python train.py --train_examples=36250 --norm="rmsnorm" --hidden_act="relu" --layers=10 --positions="sincos" --num_labels=9 --init="lecun_normal" --optimizer="soap" --max_steps=10000 --warmup_steps=500
Rows from block 3, named by matrix and row number. Rows with one number belong to one neuron. Each number is 128 + 32 x the weight over its row's rms, rounded and kept within 0 to 255. All counts start at 0. After the name is the row's rms in percent of the matrix's.
# fc1: MLP up (model.blocks.3.mlp.fc1.weight, 576x192), inputs 96-191
# fc2: MLP down (model.blocks.3.mlp.fc2.weight, 192x576, transposed), outputs 96-191
fc1.254 098 [ 75 148 111 108  81 198 156 182 151 146 148 109 125  95 135 133 126 177 130 112  41 147 110 121 128 142 114 180 173 155 132 135 158  88 163 153 112 117  73 167 176 116  41 163  94 180 135  84  85 123 124 174 175 191 185 146 118 137 154 105 113 103 137  80  72 137  73 123 132 105 110 148  97  92 123 114 130 139 104 117  64 138 152 171 113 130 116 132  90  96 203 133 170  94 103 158]
fc1.255 107 [150 121 174 127 144  69 166 106 138 160 124 141 174  93 141 151 122  91 191 152 124  81 182 157 118 107 139 189 181 123 189  86  75  78  67 143 153  88 181 140 113 109 174 118 119 137 140  84 148 116 116 123 129 181 106 111 137 114 153 131 133 106 123 191 156 109 176 131 177 126 134  93 140 138 124 127 155 133 139 195 119 120 160 131 121 109 129  81  48 125  98 184  90 111 120 162]
fc1.256 103 [181 100 123 155 118 133 113 126 120 112 102  78 167 102 141  67 112 150  93  97 159  67 171 151 136 128 124 158 145 109 111  72 173 161  96  95 145 161 154  75 111 134  74 163 159 167  72 108 167 129 129 193 104 110 177 102 155 139 128  49 147 136 130 128  37 127 123 135 134 165 120 130 187 119 152 170  92 135  91 144 111 120 114  90  67 106 198 176  72 123 153 133 111 169  94 126]
fc1.257 102 [157 125 106 129 127  94 167 146 123 128 151 190 135 162  79  85 122 108 156 131 128 120  66 139 122 115 134 189 130 105 141 145 158 161 151 162 145 116 119 126  95 128  74 130 139 180 178  95  84 128 116 103 148 127 146  93 102 162 119 130  68 178 186 105 125 128 110 106 155 107 212 107 101 126 163  57 199 118 104 140 128  92 139 139 153 186 182  70 116  84  87  81 103 148 119 185]
fc1.258 096 [ 96 120 128 143 170  74 113 116 128 115 118 146 112 161 170 123 110 169 156 120 134 193 163  84 171 178 107  70 184 212  67 106 190 170 137  64 134 175 145 152 132 129  53 100 175  82 137 135 136 114 119  42  89 139  96  99 152 139 174 173 123 203 136 123  99 116 156 119 125 179 145 124  87 101 124 104 153 132 175 146  97 161 149 114 155  73 121 112 110  47 117 164 145 148  67 157]
fc1.259 090 [142  72 135  93 156 129 146 104 144 141 137 197 100 165  35 130 116  94 142  89 103 132 154 126 115 126 118 154 182 131  99 141 216 144 146 144 121 129 154 118 130 146 124 130  95 179 144 202  72 147 160  79 103 120 172 149  69 111  94  66 113 152 156 168  78  86 150 153  86 110 201 159 135 149 123  94 190 138 148 127 107 105  95  98 172 212  66 140 120 123 136 146 121 103 131 109]
fc1.260 090 [ 51  86  97 103 177 145 102  72 107 101 140 127 126 152 106 148 126  98 122 119 158 165 153 121 136 186  77 169 120 113 100 115 156 149 156 108 117  98 108 198 136 120 152 148  97 103 174 113 160 120  87 169 153 151 110 124 149 155 120 122 128  83 123 171 143 142 128 118 114 172 127 112 150 159 114 128 117 178 117 107 107 139  21 131 120 144 105  43  93  91 133 181 146  84 146 106]
fc1.261 092 [141 109 144 104 155 159 174 106 151 110 120  87 145 114 170 134 171  91 121  93  97  50  90 175 206 142 175 143 167 148 110  96 217 155 171 118  89 150  92 113 114 146  90 149 127 146 102 142 154 126 149  87 157 150 125 224 149  99 119  79 126 113 137 127 106 113 165 108  85 124 160 129 186 110  95 165 126 142 113 171  85 115 125 106 111 138 148 123 206 112 176  88  98 106 121 138]
fc1.262 087 [110 152 104 161 126 133 162 166 101 137  69 129 103 138 144 119  73 194 103 120 162  83 137 139 178 152 105 123 119 133 110 110 124 137 102 128  78 130  87 126 138 133 139 101  71 142 131 155 137 113  81  74 125 117 133 155  72 135 108 162 116  91 193 135 138 129  85 100 176 158 141 107 108 183 190 115 131 102 110  97 128  80 126 135 106 130  51  95 138 122 111 110 148 141 160 125]
fc1.263 087 [102  99 171 130 152 100 169 177  85 110  76 135 112  85 135  95 118 111 125 122 170 167 124 157 151 127 120 110 122 131 126 129 118 120 153 108  87 123 119 115 155  88 117 121 101 110 181 147 134 131  88 190 124 104 113 199 149 191  56 152 101 125 159 143 136 163 123 152 138 112 113 171 168 116 115 129  86 105 142 117  74 133  60 154  91 134 128 110 138 123 101  84 126  93  74 171]
fc1.264 094 [ 98 125  49 136 126  99 166 128 170 141  99  77 158 104 126 170  82  81 115 168 126 114 120 157 120 123 150 175  99 147  88 160  87 127 173 109 117 105 121 232  91 170 153 185 140 134 127 169 115 161 125  71 148 116  86 124 130 142 165 148 152  96  58 165 152 180  77 109 122 127 136 135  96 174  84 111 107 110 113 120 149 114 103  99 116 155 143  84 133 160 169 104 153  70 178 111]
fc1.265 099 [105 124 149 132  89 114 173  69 156 131 144 107 159 144 114 123 151 149 147 121 120 125 121 106 176 156 136  77 132 103 115 118 100  60 125  86 199  91 128 146 110 152 114 148 168 116 152  90  90 124 127 159 146 104 182 175 183 157 146 113 149  94 123 186 140 132 190  96 135 102 144  59 166 135 109 152 113 150 144 181 156 120 104 127 221 153 116 131 133  89 111 134 133 100 124 205]
fc1.267 092 [106  97 128 126 157 118 136 107 107 170 130 140  60 130 117 115  90 111 200 123 100 142 153 165 119 138 178 119  86 163 102  96 166 117 203  94 219 144 121 140  84 133 112 127  98 139 126 100 113 135 102  84 146 129 106  78 126 130 117 173 191 123  28 100 160 116 154 128 135 185 146 106 147 118 110 163 144 208 177 113 108 120 135 152 119 123  71 156 131 117 108 125 153 153 129 125]
fc1.269 107 [192  98 122 111 151  78 161 141 102 126  99 154 107 162  64 121 138 175 138 167 129 149 135  84 130 167  80  90 156 157 184 145  52 122 176 138 154 157 105 138 151 171 154 140  63 175  49 141 198 129 140 138 115 151 131  79 159 128 133  74 101 127 137  94 145 164 131  87 153 191 138 103 139 115 105  81 140 146 145 174 119 122 174 156 168 105  96 145 140 160 157 141 115 119 153 165]
fc1.270 112 [161 124 163 103 115 156 147 152 145 112  96 157 177 155 111  78  81 116 101 110  92 104 155 146 111 168  47 105 157 104  83 151 127 132 107 119  91 108  83 156  63 168 171  97  85 130 135 120 124 118 137 137  90 160  86  91 134 149  96 144 173 118 179  83 166 111 156 121 107 131 173 110 112  30 117  56 129 151 113 156 151 137 161 151 138 175  74 165 111 173 208 154 137 129 126 123]
fc1.271 108 [130 145 102 123 198 117 197 129 157  98 137 194 166 145 112 111 125 106  81 189 216 176 154 136 193  98 162 161  86 126  89  58 168 129 148 118 108  97 141 154 170 130  90 126 124 144 110 162 154 150 101 109 165 114 179 151  92 112 147 102 172 119  99 119 129  67 134  90 157 110  84 133 157 103 136 196 170 184 120 103  94 132 117 124  82 117 139 129  79 149 134 139  89 147 121 134]
fc1.272 101 [153 132 110 104 184 113 103 132 108 120 149 216 138 128  68 151 137  79  81 134 162  83 117 122 120 112 122 178 113 155 141 144  77 133 146 127  95 143 108 142 158 108 137  84 114 117 100 144 132 207 104 109 130 134 161 126 114 105  94 174 147 146  95 138 142 123 115 122  77 184 168  98 174 108  94  75 169 138 147  92  93 100 111  77 127 114 147 102 147 146 147 124 147 107 131  83]
fc1.273 103 [131 104 186 107 125 172 126 116 121  87 106 154 126 115  98 159 130 172 176 214 124 164 176  99 123  89 141 165 123 107 136 194 130 104 174 121 108  54 100 142 114 102 124  92 116 161 150 148  89  88 135 160 102 116 101 173 130 143 104 125 176 143 147 130 137 104 121 117 137 117 159 101 123 154 146 104 102 120 161 162 189 149 147  89 188  90 129 128  89 117  97 128 139 169 138 140]
fc1.274 094 [ 96 124 109 114 117 142 125 115 105 147 132  94 105 175 144 153 147  95 143  97 129 118 114 150 121 146 148 141 119 130 173 158 107 154  93 140 123 141 115  91 116 137 139 168 164 143  77 108 130 113  76  99   9  99 148 145 150 162  77  93 147 168 132 125 118 122 130 117 172 159 115  52 100 152 133 216 147 164 149  85 153 101 103 138 122 107  90 120  96 153 129 145 127 113 146 129]
fc1.275 095 [ 91 116 143 134 112  78 148  75 120  89 119 157 113 103 135 206 158 158 103 138 109 122 114 115 118 127 110 149 200 140 121 114 138  95  80  72  93 141  73 125 114 168 186 132 162 143 195 103 143  81  94 159 133 131 122 153 131 178  82  61 124 208 160 142  84 110 122 196 103 137 112 177 139 117 139  82 114 126 148 140  96 105 116 142 125 112 131  66 144  81 176 174  94  76 163 136]
fc1.277 099 [ 89  57  95 127  81   9  88 121 117 110 166 113 130 103 126  64 130 148 161 113  87  90 143  98 128 153 149 136 172 190  93 118 110  77 143 101 116  93 147 129 160 144 103 185 149 151 112 154  53 153 108 131 116 123 122 112 114 140 143 144 138 108 137 135 101 161 119 139 180  98 135 161 123 127 115 118 159 107 186  88 109 121 153  70 164 147 110 151  60  90 124 119  89 158 136 101]
fc1.278 093 [135  88 142 126 164 131 127 127  79 131 113 114  77 149 173 159  79 134 142 178 143 120 116 160 142 126 190 116 148  64 119 116  77 164 157 130  96 219 130 135 156 135  97  42 155 147 130 127  79 131 165  90 138  89 150 141 169 130  94 141 112 126 150 141 166  96  96 120 115 128  34 146  99  47  95 160 154  80 101 161  77  92  97 121 116 161 111 149 125 125 100  68  77 145 131 103]
fc1.279 094 [104  78 169 141 133 165 107 158 163  99 177 116  95 133  95 107 106 151 133  71 139 115 140 164 158  93 109 163 151 172 137 133 144 124  91 126 148 105 109 114 107 120  69 185  92 146 119 135  56 167 155 132 134 149 185 172 177 160 111 156 156 126 178 139  57 101 112 142 148 166 102 139 138  69 124 140 131 160 185 142 103 100 189 159 129 134  76 144  81 183 149 143 111 150 168 181]
fc1.280 092 [149 160 111 163 119 139 105  77 156 129 196 141 154 124  60 179 179 157 110  91  88 141 196 165 121 117  98 122 153 172 123 151 145 134 151 174 150  99 115 116 138 129  59 131 111 158 108  59 116 178 120 122  99 118  93 140 105 116 162 152 175  58 184 117 136 170 127 128 109  89 106 159  96 160 163  67 170 117 118 119 111 157  80  78 106 131 124  99 132  88 151 167 161 134 173 205]
fc1.281 095 [132 131 123 111 176 126 125  85 135  91 118  81 116 218  88 126  98 107 143 113 143 102 123 143 106 151 219 164 151 116 187 158 126 174 194  84 219 180 162 122 120 154 153  70 146 150 116 130 109 184 124 126 135 163 172 107 153 133 152 135  84 103 122 191 157 110 150 112 101  58  62 119  86 106 141 162 155 150 154 151 103 123 105  55 110 108 155 144 127  70  84  89 150 162 126 101]
fc1.282 103 [161 136  94 144 107 191 167  96  72 162 126 143 137 148  96 104 166 164 161 121 154  85 155  58 144  65 134 125 161 116 131 127  58  94 126 166 156 123 129 131 127 113 116 103 126  92 132  87  91 128 123 181 169  73 138 127 120  97 176 115 104 152 149 120 134  95 170 107 147 184 145 126 126  53  75  94 158  74 128 163  82 138 134 162 138 110  94 162  82 119 157  65 117 154 145 111]
fc1.283 099 [175 110 124 122 151 116 172  90 113 134 176 135 110 126 124  95 133 177 184 117 132  49 111 154 127 123 147 184 195 182 177 157 128  95 150 170 120 177 125 168 154 183 152 137 162 169 130 149  92  97  76 169 137  88 128  65 137 120  57  92 145 160 108 144 139 193  93 128 146 118 168 147 173 119  89 149 197 176 198 167  84 115 199 119 166 122  95 124 183  68 186 112 149 115 167 151]
fc1.284 097 [130 220 137 118 130 177 123 103 143 110 176 136 160  79 132 147 168 152 136 162 133 110 144 165 163 185 164 134 139 171 139 164 100 161 183 110 185  98 136 143 135 149 129 182 150 154 123 192 177 145  85  69 155 143 158 104 178 123 121 126 149  75 154 143 142 146 155 118 112 158 113 128 157 114  87 204 117 138 122 103 150 118 119  69 119  95 138 142 149  90 229 126 133  93 187 190]
fc1.285 097 [155  88  77 106 131 121 203 101 113 128  94 160  89 141 143 104 109 189 133 144  54 117 123 131 244 176 173  62 139 114 120 126 135 130 110 115  90 159 104 149 111  74 159  76 110 122 119  89 143  86  63 153 114 123 158  99 130 154  96 143  80 124 138 184 133 120  85 101 135 119 130 162 105  86 109  82 160 160  82  86  87  72 161 123 119 160  72 153 133 120 192 116 144 159 108  92]
fc1.286 108 [160 161  99 143 172 107 154 140 177 164 130  53 111 155 155 118 148 188 161 184  55 101 171  89 115 161  76  92 152 137  89 117  94 168  88 218 111 212 134 111 101 137 115 145 106 127  43 132 141 130  99 129 125 171 106 147 154 132 132  77 133 118 151 121 106 155  86 135 189 159 153 121 136 129 101 135 151  93 129 121 143  85 104 137  92 145 129 134 102 161 147 145 127 173 107  68]
fc1.287 102 [171  88 126 181 139 193 121 153 155 178 161 135 141  49 164 136 110 153  75 156 122  91 116 112 138 138 105  99 127  99 159  96 186 151 107  70 191  68 154 137 120 112 105 128 102 159 146 129 144  89 152 164 161  80 110 155 122 115 147 130 147 137  97 148 100 112  96  81 104 193 108 132 150 175 148  99 111 133 143  93 116 103  70 109 132 176  76 166 108 162 156 132 107 150 181 119]
fc1.288 113 [170 124 136 159 183 104  91 123 144 153 124 121 184 100 171 104 142  98 187 111 122 111 139 108 151 101 142 151 194 153 153 121  60 152  82 103 110  90 185 206  85 139 144 162 147 173 132 129 150 134 113 145  66 124 104 127 114 148 123  43 129 111 160 148 166 120 151  66 108 108 117 139 119  90 144 107 129 118  99 181 159 141 142 176 129 123  71 140  99 116  74 214 133 100 131 118]
fc1.289 102 [ 85 113 159 172 168 167 108 130 143 113 130 186 116 144 104 119 116 130 133 110 136  91 105  99  69 109 130 150 169  66 170 179 164 106 145 115 130 182 112 148  91 131 150  94  70 134 145 111  81 117  95 130 124 182  99 130 128 119 124 129 159 106 150 145 160 132 152 127 143 122  84 136 101 105 146 152 149 142 107 112  69 164 142 168 181 127 119 142 181 164 139 180 141 117 124  80]
fc1.290 097 [153  57 121 104 164 172 121 100 126 104 129 111 146 176 103 113 145 157 132 147  60 142 117 108 141 109 114 154 111 111 157 152 138 123  82  61  70 109 132 139 186 115 117 183 141 158  65 156  98 122 133 153 167 129 128 148 115 129 142 123 156 146 101 166 136 130 133  86 107 126 142  94  55 161  99 144 119  90 178 158 151  95 131 110 156 177  67 124 172 165 104 136 117 132 112 183]
fc1.291 094 [ 97  77 163 129 162  68 124 245 131 109  80  86 151 100 129  74  81 180 216  98 106 112 147 135 114 106 119  98 151 162 125 123 165 157 103 133 127 123 116 111 118 122  90 164  90 176 120 167  63 137 152 153 149 106 121 132 122 117 163 127  89 147 163  99 167 156 129 110 140 157 190 152 168 157 128 123 180 131 165 134 131 170 174  92 156 190  99 141 106 148 145 127 160 115 109 181]
fc1.292 101 [133 133 136 132  91  88 141 139 142  99 110 123 103  67  79 188 133 103  91  92 177  55 184 119 181 157 120 118 194 103 100 129 170 194  87 170 134 140 193 199 175 142 155  52 167 122 136  77 142 101 166 114 106 163 130 127 133 129 131  60 214 105 118 142 162 108 145 122 132 158 134 112 122 169 140 128 132 138 179 151 109 124 199 111 118 132 132 120 160  99 122 115 191 116 165 151]
fc2.254 102 [127 138 134 160 116  86  98 107  51 142 132 137 155 164 139 137 154 108 104  85  90 136 147 174  51 100 134  82 114  99 144 124 145  42 121 154 205 108 132 101  82 172 126 137 183 130 139 223 101 155 152 126  93 118 105 159 119 167 121 121 152 133 111 104 115 134 125 139 112  55 147  99 156  83 124 108 164  72 149 126 115 140  65 107 107  90 144 130 124  77  86 141 153 154 119 162]
fc2.255 080 [123 106  92 146 156 115 126 149 121 132 137  84 130  84  89 156 129 139  94 111 136 171 148 122  91 101 167 118 142 153 146 119 105 142 166 152  89 105 115 148  51  97 100 113  81 107 130 150 122 138  99  72 131 170 161 124 136  80 165 128 100  92 139 147  78 127 147 121 117 142 118 130 129 182 147  98 115 219 172 104  78 135 214 154 104 100 100 147 137 171 155 112 148 170 153 114]
fc2.256 090 [111 158 132 119 149 122 155 132 149 127 152  75  92 181 112 166 155 128 160 107 142 146 122 109 109 145 128 136 113 131 114 119 161 142 146 105 117 202  95 174 122 129  40 155 129 157 142 136 120 121 112  74  97 143  64 141 129 130 139 168 184 138 114 107 159 162 173 153 102 136 164 120 137 115 121  71 118 172 115 149 160  96 180  70  93 155 110 105 135 120 103 108 102  31  85 106]
fc2.257 106 [126 153 125 141  83 148 116 123 138  77 102  64  95 103 140 123 140 156 163 128 108  89 104 140 132 134 135 177 146 130  97  87  62 127 105 107  53  99 152 148 147 122 170 103 112  45 151 127  78  91 127 193 127 131 133 107 114 169 146 152 109 148  70 145 129  93 134 161 112  75  95 153 136 106 123 135 136 131 184 100 132 149 120 169 176 140 184 153 105  82 102 190 122 126 172  90]
fc2.258 092 [131 144 156 127 127 194 146 119 163  85  97  60 122  70 110 127 113 129 138 180 157  99  95 162 180 154 108 127 118 131 166 113  60 120 134 177  82  93 122 144  81  86 162 131 113 167 119  83 146 182 159 123 101 123 169 102 147 100 119 134 144 124 137 138 147 167 124 131 119 139  73 151 104 164  88 125 124 115  82 115 105 104 133 147 119 146 105 139 132 186 161 103 158  85 189 144]
fc2.259 086 [ 68 101 152 106 151 152 106 165 111 170 102  99 120 128 161 119 108 138 102 152 114 106 117 142 138 132 171 109  55 170 137 163  96 180 151 150  46 103 148 155 102  86 112 150 116  84 149  78 173 126 101 111 152 133 145 187 228 103 180 115 106 160  85 132 108 117 105  77 150 117  70  92 144  71 168  99  51  99  64 151  76 110 186 162  95 133 133  82 129 102 183 130 174 161 139 112]
fc2.260 097 [150 146 147 149 125  72 189 134 151 137 157 134  52 108 131 157 187 141 178 151 178 108  50  76 155  96 168 105 182 119  96 153 120 168  82 144 209 168 125 103 149 168  90 111 109 180 121 142  61 188 115  85 113 140 188 109 104 140 154 159 131 142 194  71 136  84 139 141 151  89 228 112 166 134  90 168 105 140 167 142 173 111 131 124 102 154 197 165 164 149 126 127 114 119 115 136]
fc2.261 087 [134 117 139 175  96 124 104 126 135 153  99 129 167 116 127 166  97 139 125 255 159 146  89  74 114 118 126 161 115 124  90  88  96 106 154 120 142 129 119 137 157 163 129 139 122 127  95 134 164 113 130 173 141 129 147  66 145  66 119  91 123 105 150 188 157 176 114 175 130 172 167  97 185  95 131  76 149 149  82 132 158 178 119 107 100 151  99 179 163 128  78 135  93 153 161  94]
fc2.262 100 [220  89 126 143 102  95 169  95  98 171 199 162 104 177 146 123 153 119 147 132 138 180 186 131 115 110 148 130 172 143 145 173 120 146 115 107 175 218 123  93 150 218 134 125 145 142 107 157  96 118  76 132 131 121 127  77 127 217 164 136 136 168 151 106 129 128 116 219 140 113 190 128 122  90 130 142 125 124 162 111 189 144 146 158 127 171 164 130 172 140 133 161 139 138  57 188]
fc2.263 085 [153 162 128 128  57 150 171 101 139 176 171 159 130 115  96 131 137 138 149 154 128 132 132 139 123 186 129 159 181 160  70 156 150 168 141 178 124 138  98 169 142 200 130 109 129 224 136 135 141 127 152 133 117 144 128  69 159 146 105 175 132 158 124 101 165 164  79 148 121 155 156 126 130  85  93 124 154 158 125 103 128 133 146 143 149 120 138  99 101 135 155 182 139  88 168 128]
fc2.264 108 [155 176 134 113 111 120 169 102 125 155 181 154 135 136 117  87  90  90 132 176 110 185 131  99 146  95 156 207 123 112 108 120 187 137 116  87 201 146 115 100 146 198 113 103 160 139 186 142 123  86 102 102 100 134 117 110  52 121 127 122 121 166  74  60 168 103 114 134 138  93 193 118 127 110 134 143 129 155 141 192 184 151 152 117  93  62  98 182 118  96 103 125 210 137  71 141]
fc2.265 101 [120  85 126 105 148 139  82 136 114 160  97 107 147  56 149 143 100 125  84 113 189 142 107 169 119 131 107 100 143 134 154 160 139 129 134 176 101 194 133 120 119  76  74  76  93 179 125 112 166 101 130  94 112 124 107 107 117 118  93  83  82 167 111 165 109 114  97 107 121 126  65 226  79 106 105  76 178 133 116 107  86 134 149 149  64  81 148 144 142 161 124  91 154 127 177 110]
fc2.267 095 [192  82 149 141  93 118  88 140  92 104  94 178 116 117 158 122 107 191 152 158 201 126 110 171 100 141  97 121  84 174 147 131  75 114 141 151  79 128 155 139 149  75 135  85 161 137 111 107 118 116 123  76 127 104 195 134 164 144 129 118 125 153 198 106 119 102  88 110 144 132 168 154 176 112 172 130 127  43 124 179 154  94 135 144  92 125 148  72 159 159 128  76 157 128 143 146]
fc2.269 099 [ 70  70 138 143 132 140 143 145  90 115 147 111  99 154 121 160 147 113 131 113 188 128 178 112 105 139 172 108 129 121  81  93 192 107 191  93 130 106 131 103 151 139  99  88  82 159 215 144 122 128 114 157 137 144 183 105 171 147  86  97 124 151 100  98 213 119 213 162 136  84 112 132 147 114 109 142 120  70 114 118 170 120  98 102  92  92 112 110 125 159 102 180 160 145 122  89]
fc2.270 102 [ 90 100 111 117 176  84 120 180 129 170 193 107 170  86 129 191 142 157 162  76 131 189  71 144 119 159 194 192  98 167 144 114 170 178 147 120  98 117 165 129 131 122  79 142  85 118 101 120 180 112 164 154 148 126 164 216 176 104 190 148 138  91  85 123  90 117 114  83  96 113 104 179 132 181 121 151 115 106  80 119 116 129 153 159 112 159 168 101 153 138 109 100 154 141 120 164]
fc2.271 095 [141 163 107 105 146 113  73 108 121 129 124 107 123 145 153  81 167 164 134 113 101  60 102  85  81 128  95 133 188  92 140 178 150 118 126 141 153 217 112  91 121  91 100 101 155  75 119 141  93 108  90 122 109 127  90 116 133  72  95  68 119 171 168  96 153 123 180 124  66 187 156 118 118 155 101 102  89  97 110 135 185 159 146 121 139 117 140 142 184 113 180 129 174  90 146  90]
fc2.272 088 [ 58 149 164 123 121  90 160 104 102 116 117  81 105  63 170 175 117 166 150 137 156 122 178 109 164 137 108 156 154 102 125 120 149 141 152 121 143 141 150 137 122  58 112 115 148 143 167 151  38  92 137 151 129  67  61 141 184 140 102  80 105 159 105  49  80 116 171 141 141 185 140 161 128 127 136 132  97 140 107 204 163 138 174 137 143 160 104 191 148 106 115 147 150 106 104 152]
fc2.273 092 [ 72 112 113  61 124 105  65  93  64 183 122  96 143 149  99 143 103  68  80  86 114  88 120 145 193 168 120 120 133 229 161 121 140 148 117 109 143 158 139 128 148 134 139 118 168 136  96 124 158  89  72  92 103 124 149 118 147 124 105  85 111 161  87 113  75 115 125  99 152 179 139 158 134 129  91 152 151 152 103 130 165 144 162 122 119 131 143 159 114 154 162 155 150 126 161 129]
fc2.274 091 [125 137 145 146 104 134 151 149 154 129 137 170 107  37 131  71 104 131 182 127 179 157 157 148 120 155 101  70 164 121 123 144 177  83 162 131 165 150 113 117 141 135 123 109  67 131 155 110 113 133 131 119 153  85  91 137 115 104 120 134 183 102 122 135 101 157 112  95  82 112 102 175 129 152 139  69 157  96 128 104  28 136 155 170 109 145 120 131 134 148 162  79 101 117 156 112]
fc2.275 092 [142 126  91 114 119 100 122 112 181 205 168 150 122 119 129 157 139 143 218 133 146 128 102 122 147 104 153 111 156 135 108 153 160 158 151  70 172 131  98 141 169 200  70 116  86 190 105 152 121 144 208 132 164 142 148 102 120 172 110 187 146 144 125 110 168 129  86 127 159 126 135  59 116 131  69 149 173  99 107 100 186 150  94 140 167 105 165 151 152 124  72 119 142 137 124 136]
fc2.277 088 [147 150 171 108 163 209 174 141 158 128 116 185  90 142 123 154  94 139 159 160  82 120 104 116 129 155 103 133 145 178 194 165 149 153 126 124 160 142 110  84  84 198 163  91 139 106 160 154 167 125 207 100 169 155 147 156 124 142 111 112 138 144 118 151 147 106  52 120 168 106 141 101 132 124 154 166 112  87  45 125 128 155 104 192 100 157 150 118 143 107  67 137 138 134  66 175]
fc2.278 095 [177 148 123 173  27 117 197 116 149 160 180 168  70 155 146 113 182 109 133 125 149 140 105 125  85 106 125 153 144 101  76 113 171 167 112  92 165 134 123 138 131 162 137  98 150 215 149 193 122 164 114 140  70 126 102 120 121 130 133 151 181 170 126 109 154 162 184 216 151 143 152 103 112 164 116 150 141 151 141 170 152 171 121 104 134 130 183 140 116 120  83 168 137 127 104 134]
fc2.279 090 [167 142 129 146 179  42 194 156 121 194 171 128 101 131 140 123 127 147  93 127 132 143 127 166  78 130 139 171 175 133 142 134  92 139 102  99 172 117 113 112 128 152 114  95 119 139 148 168 152 175 126 169 177 153 109  78 122 156 151 101 101 159 159 131 137 133  61 119 158 120 165 137 186 143 156 146 172 117 147 104 146 101  74 176 174 156  98 120 109 118 114 155  78  84  49  87]
fc2.280 089 [182 168 124  83  93 106 173 150  90 130 105  75 120 136 159 148 153 107  77  96 103 192 112 138  99  69 127 159 133 125 124 157 163 109 129 115 192 132 141 100 159  94 145 118 164 116 117 160  53 107  83 112  95 154 129 124 129 113 133 167  34 108 158 128 179 111 122 194 124  97 120 184 147 116 135 201  88 171 167 136 147  94 111 137 165 154 122  80 123 187  77 175 149 167 107 101]
fc2.281 080 [151 139 130 132  45 134 124 124 164  85 151 177  65 128  74 144 166 169 188  73 135 180 114 158 100 148 117 156 146 140 106 108 169  53 169 132 107  87 136 150 108 114 120 131 158 190  97 144 121 131 133 139  98  90  89 151  91 144 120 174 176 160 131 103  83 154 106 190 139 196 130 114 105  99 120 118 126 118 112 116 149 150 162 165 146 186 139 167  87 143 138 190 136 173 125 162]
fc2.282 090 [152 120 141 107 145 119 163  62  81 146 118 156 125 121 105 140 185 113 138 160 105 110 141 129 137  68 190 141 108 122  89 157 162 128 176  81 142 126 114 156 122 167 154  99 110 130 135 114 120 131 117 196 144 103 105 104 162  85  99 149 133 142 118  76 181 143 124 125 117  86 149 160 148 181  37 138  85 171 137 146 130 125  76 131 145  81 128  93 161 113  95 198  92 102  53 100]
fc2.283 096 [ 99 123 183 136  79 135  85 126 174 168 130 151  98 133  99 164 179 125 126 132 195 195 119 140  88 145 121  94 101 120 137 146 142 171 146  62  95  93 110 151 151  89 134 104 137 110 172  75 127 126 122 119 118 170 131 169 121 142 100 115 138 121  93 103 182  96 141 163 126 149 145 152 128 108 124 167 119  75  69  97 198 138 162 141 100 205 151 158 104 157 118 112 116 103 110 132]
fc2.284 094 [170 110 187 125 117 136 134 100 165 166  59 136 158 150 142 132 125 130  77 111 135 105 119  98  97 106  89 141  95  75 133 106 152 128 125 138 166 135  99 164 162 120  92 152 100 153 119 109 104 113 178 133  97  92  68 141  97 103 141 120 106 129 117 105 157 106 145 102  99  51 182  83 161 142 145 144 170 117  67 188 112 152 163 156  97 132 116 138 146 116  81  88 119 176 103 106]
fc2.285 114 [180 114 143 184 114 101 142 128  37 168 181 151  86 128  98 148 190 119 138 139 151 144 165 150  98  87  89 195 138 130 138 165 134 185  64 129 120 150 122 113 122 217 131 158 157 148 173 152 110 165 125 144 123 101 136 113  89 163 149 146 150 108 109  62 143 136 109 163 126 112 199 126 185 139 129 190 150 150 147 144 187 179 107 117 114 149 172 125 135 110 137 165  87 144 116 156]
fc2.286 101 [ 84  79 125  97 107 108 154 161 115 116 135 166 154 139 131  45 128  90 129 136 184 154 105  97 119  98 128 113 175 155 150 101 129 108 144 111 150 109 107  96  94 143 108 100 163 102 129 128 146  82 131 102  83 114 103 144 131  96 113 115  89 115 102 109 175 136 119 149  68 114  98 118 120 190 111 204 138  79 137 142  78 208 137 129 150  92 116 144 157 111 186 134 123 114 135 119]
fc2.287 099 [102 158 128 116 111  71  91 112  63 165 123 166 133 126 105 209 101 119 123 180 133 173  78 152 123  82 130 124 133  81 124 118  81 102  69 125 147 162 132 123 139 120 114 133 146 117 138 123 156 107 208  96  91 129 152 143  64 149 112 131 127 117  86 132 129 118  92 191 141 106  75 144 102 111 154 168 136 147 143 108 174 129 137 147 101  76  79 125 128  50 131 144 128  88  90 141]
fc2.288 088 [109  72  69 128 137 100 118 124  73  87  87  95 136  96  93 120 140 104  90 107 122 172 149 110 125 108 161 157 135  59 105  94 129 114 133 136  97 148 106 141 104 112 108 101  82 138 126 127 154 125  99  71 126 145 163 145 168 118 156 136 104  66 103 149 116 120 147 144  96 139 141  93 127 197 132  94 122 141 151 100  90 113 160  98 113 181 134 155 158 151 166  70 155 135 153 139]
fc2.289 102 [130 127 118  78 137 108 155 133 113 131  71 110 123 104 131 163 109 143 146 152 148  92  83 166 157 162  81 117  84 233 106 138 105 155 171 115  46  99 151 125 162 123  89 153 141  67  97 109 163 106 144 129 118 100 142 153 202 114 123 107 139 190 106 155  98 112 117 146 142 133 123 123 122 104 124  37 101 150  88 125 155  85 158 105 151 149  79  76  57 152 161  98 132 135 103 124]
fc2.290 099 [122 102 135  67  38 165  83  90 122 145 132 147 134  69  30 146 117 156  81 142 118 136 160 161  76  90 123 107  74  89  98 160 159 149 135 178 204 156 111 152 113 138  84 104  84 141 128 128 150 167 161 143 112  92 139 107 172 129  95  58 167 154  85 143 109 106  93 115 110 113  94 115  86 100 163 105 183 100 105 114 110 184 124 108  90 150 130 130  87  92 124 135 110  64 147 113]
fc2.291 089 [100 187 158 113 113 137 138  66 152  82 120 113 195 163 126 118 139 102  69 103 155 144 121 135  66 122 143 130 191  90  91 169 119 145 102 139 167 147 158 174 118 170 113  80 147  64 173 135 192 137 202 139 118 129 127 149 122 129 133 132 149  70  85 109 147  90  56  96 202 140 127 155 137 130 125 117 119 141 121 131 129 122 131 194 143 159 118 180 118  76  60 169  78 136 142 178]
fc2.292 091 [119  84  80 152 172 139  90 145 101 135 158 116 196 161  91 116  67  72  98 169 104 144  63 145  75 145 157 144  79 160 139 120 108 102  95 154  80 112  88 128 127 107  78 191  95  85 168 156 127 114  59  99 119 128 162 131 182 119 142 166  78 124 117 101 110 148 118  82 137 171 114 118 154 155 109 104 114 183  95 107 159 112 177 160 147 147  96 107 152 162 127 180 138  93  91  78]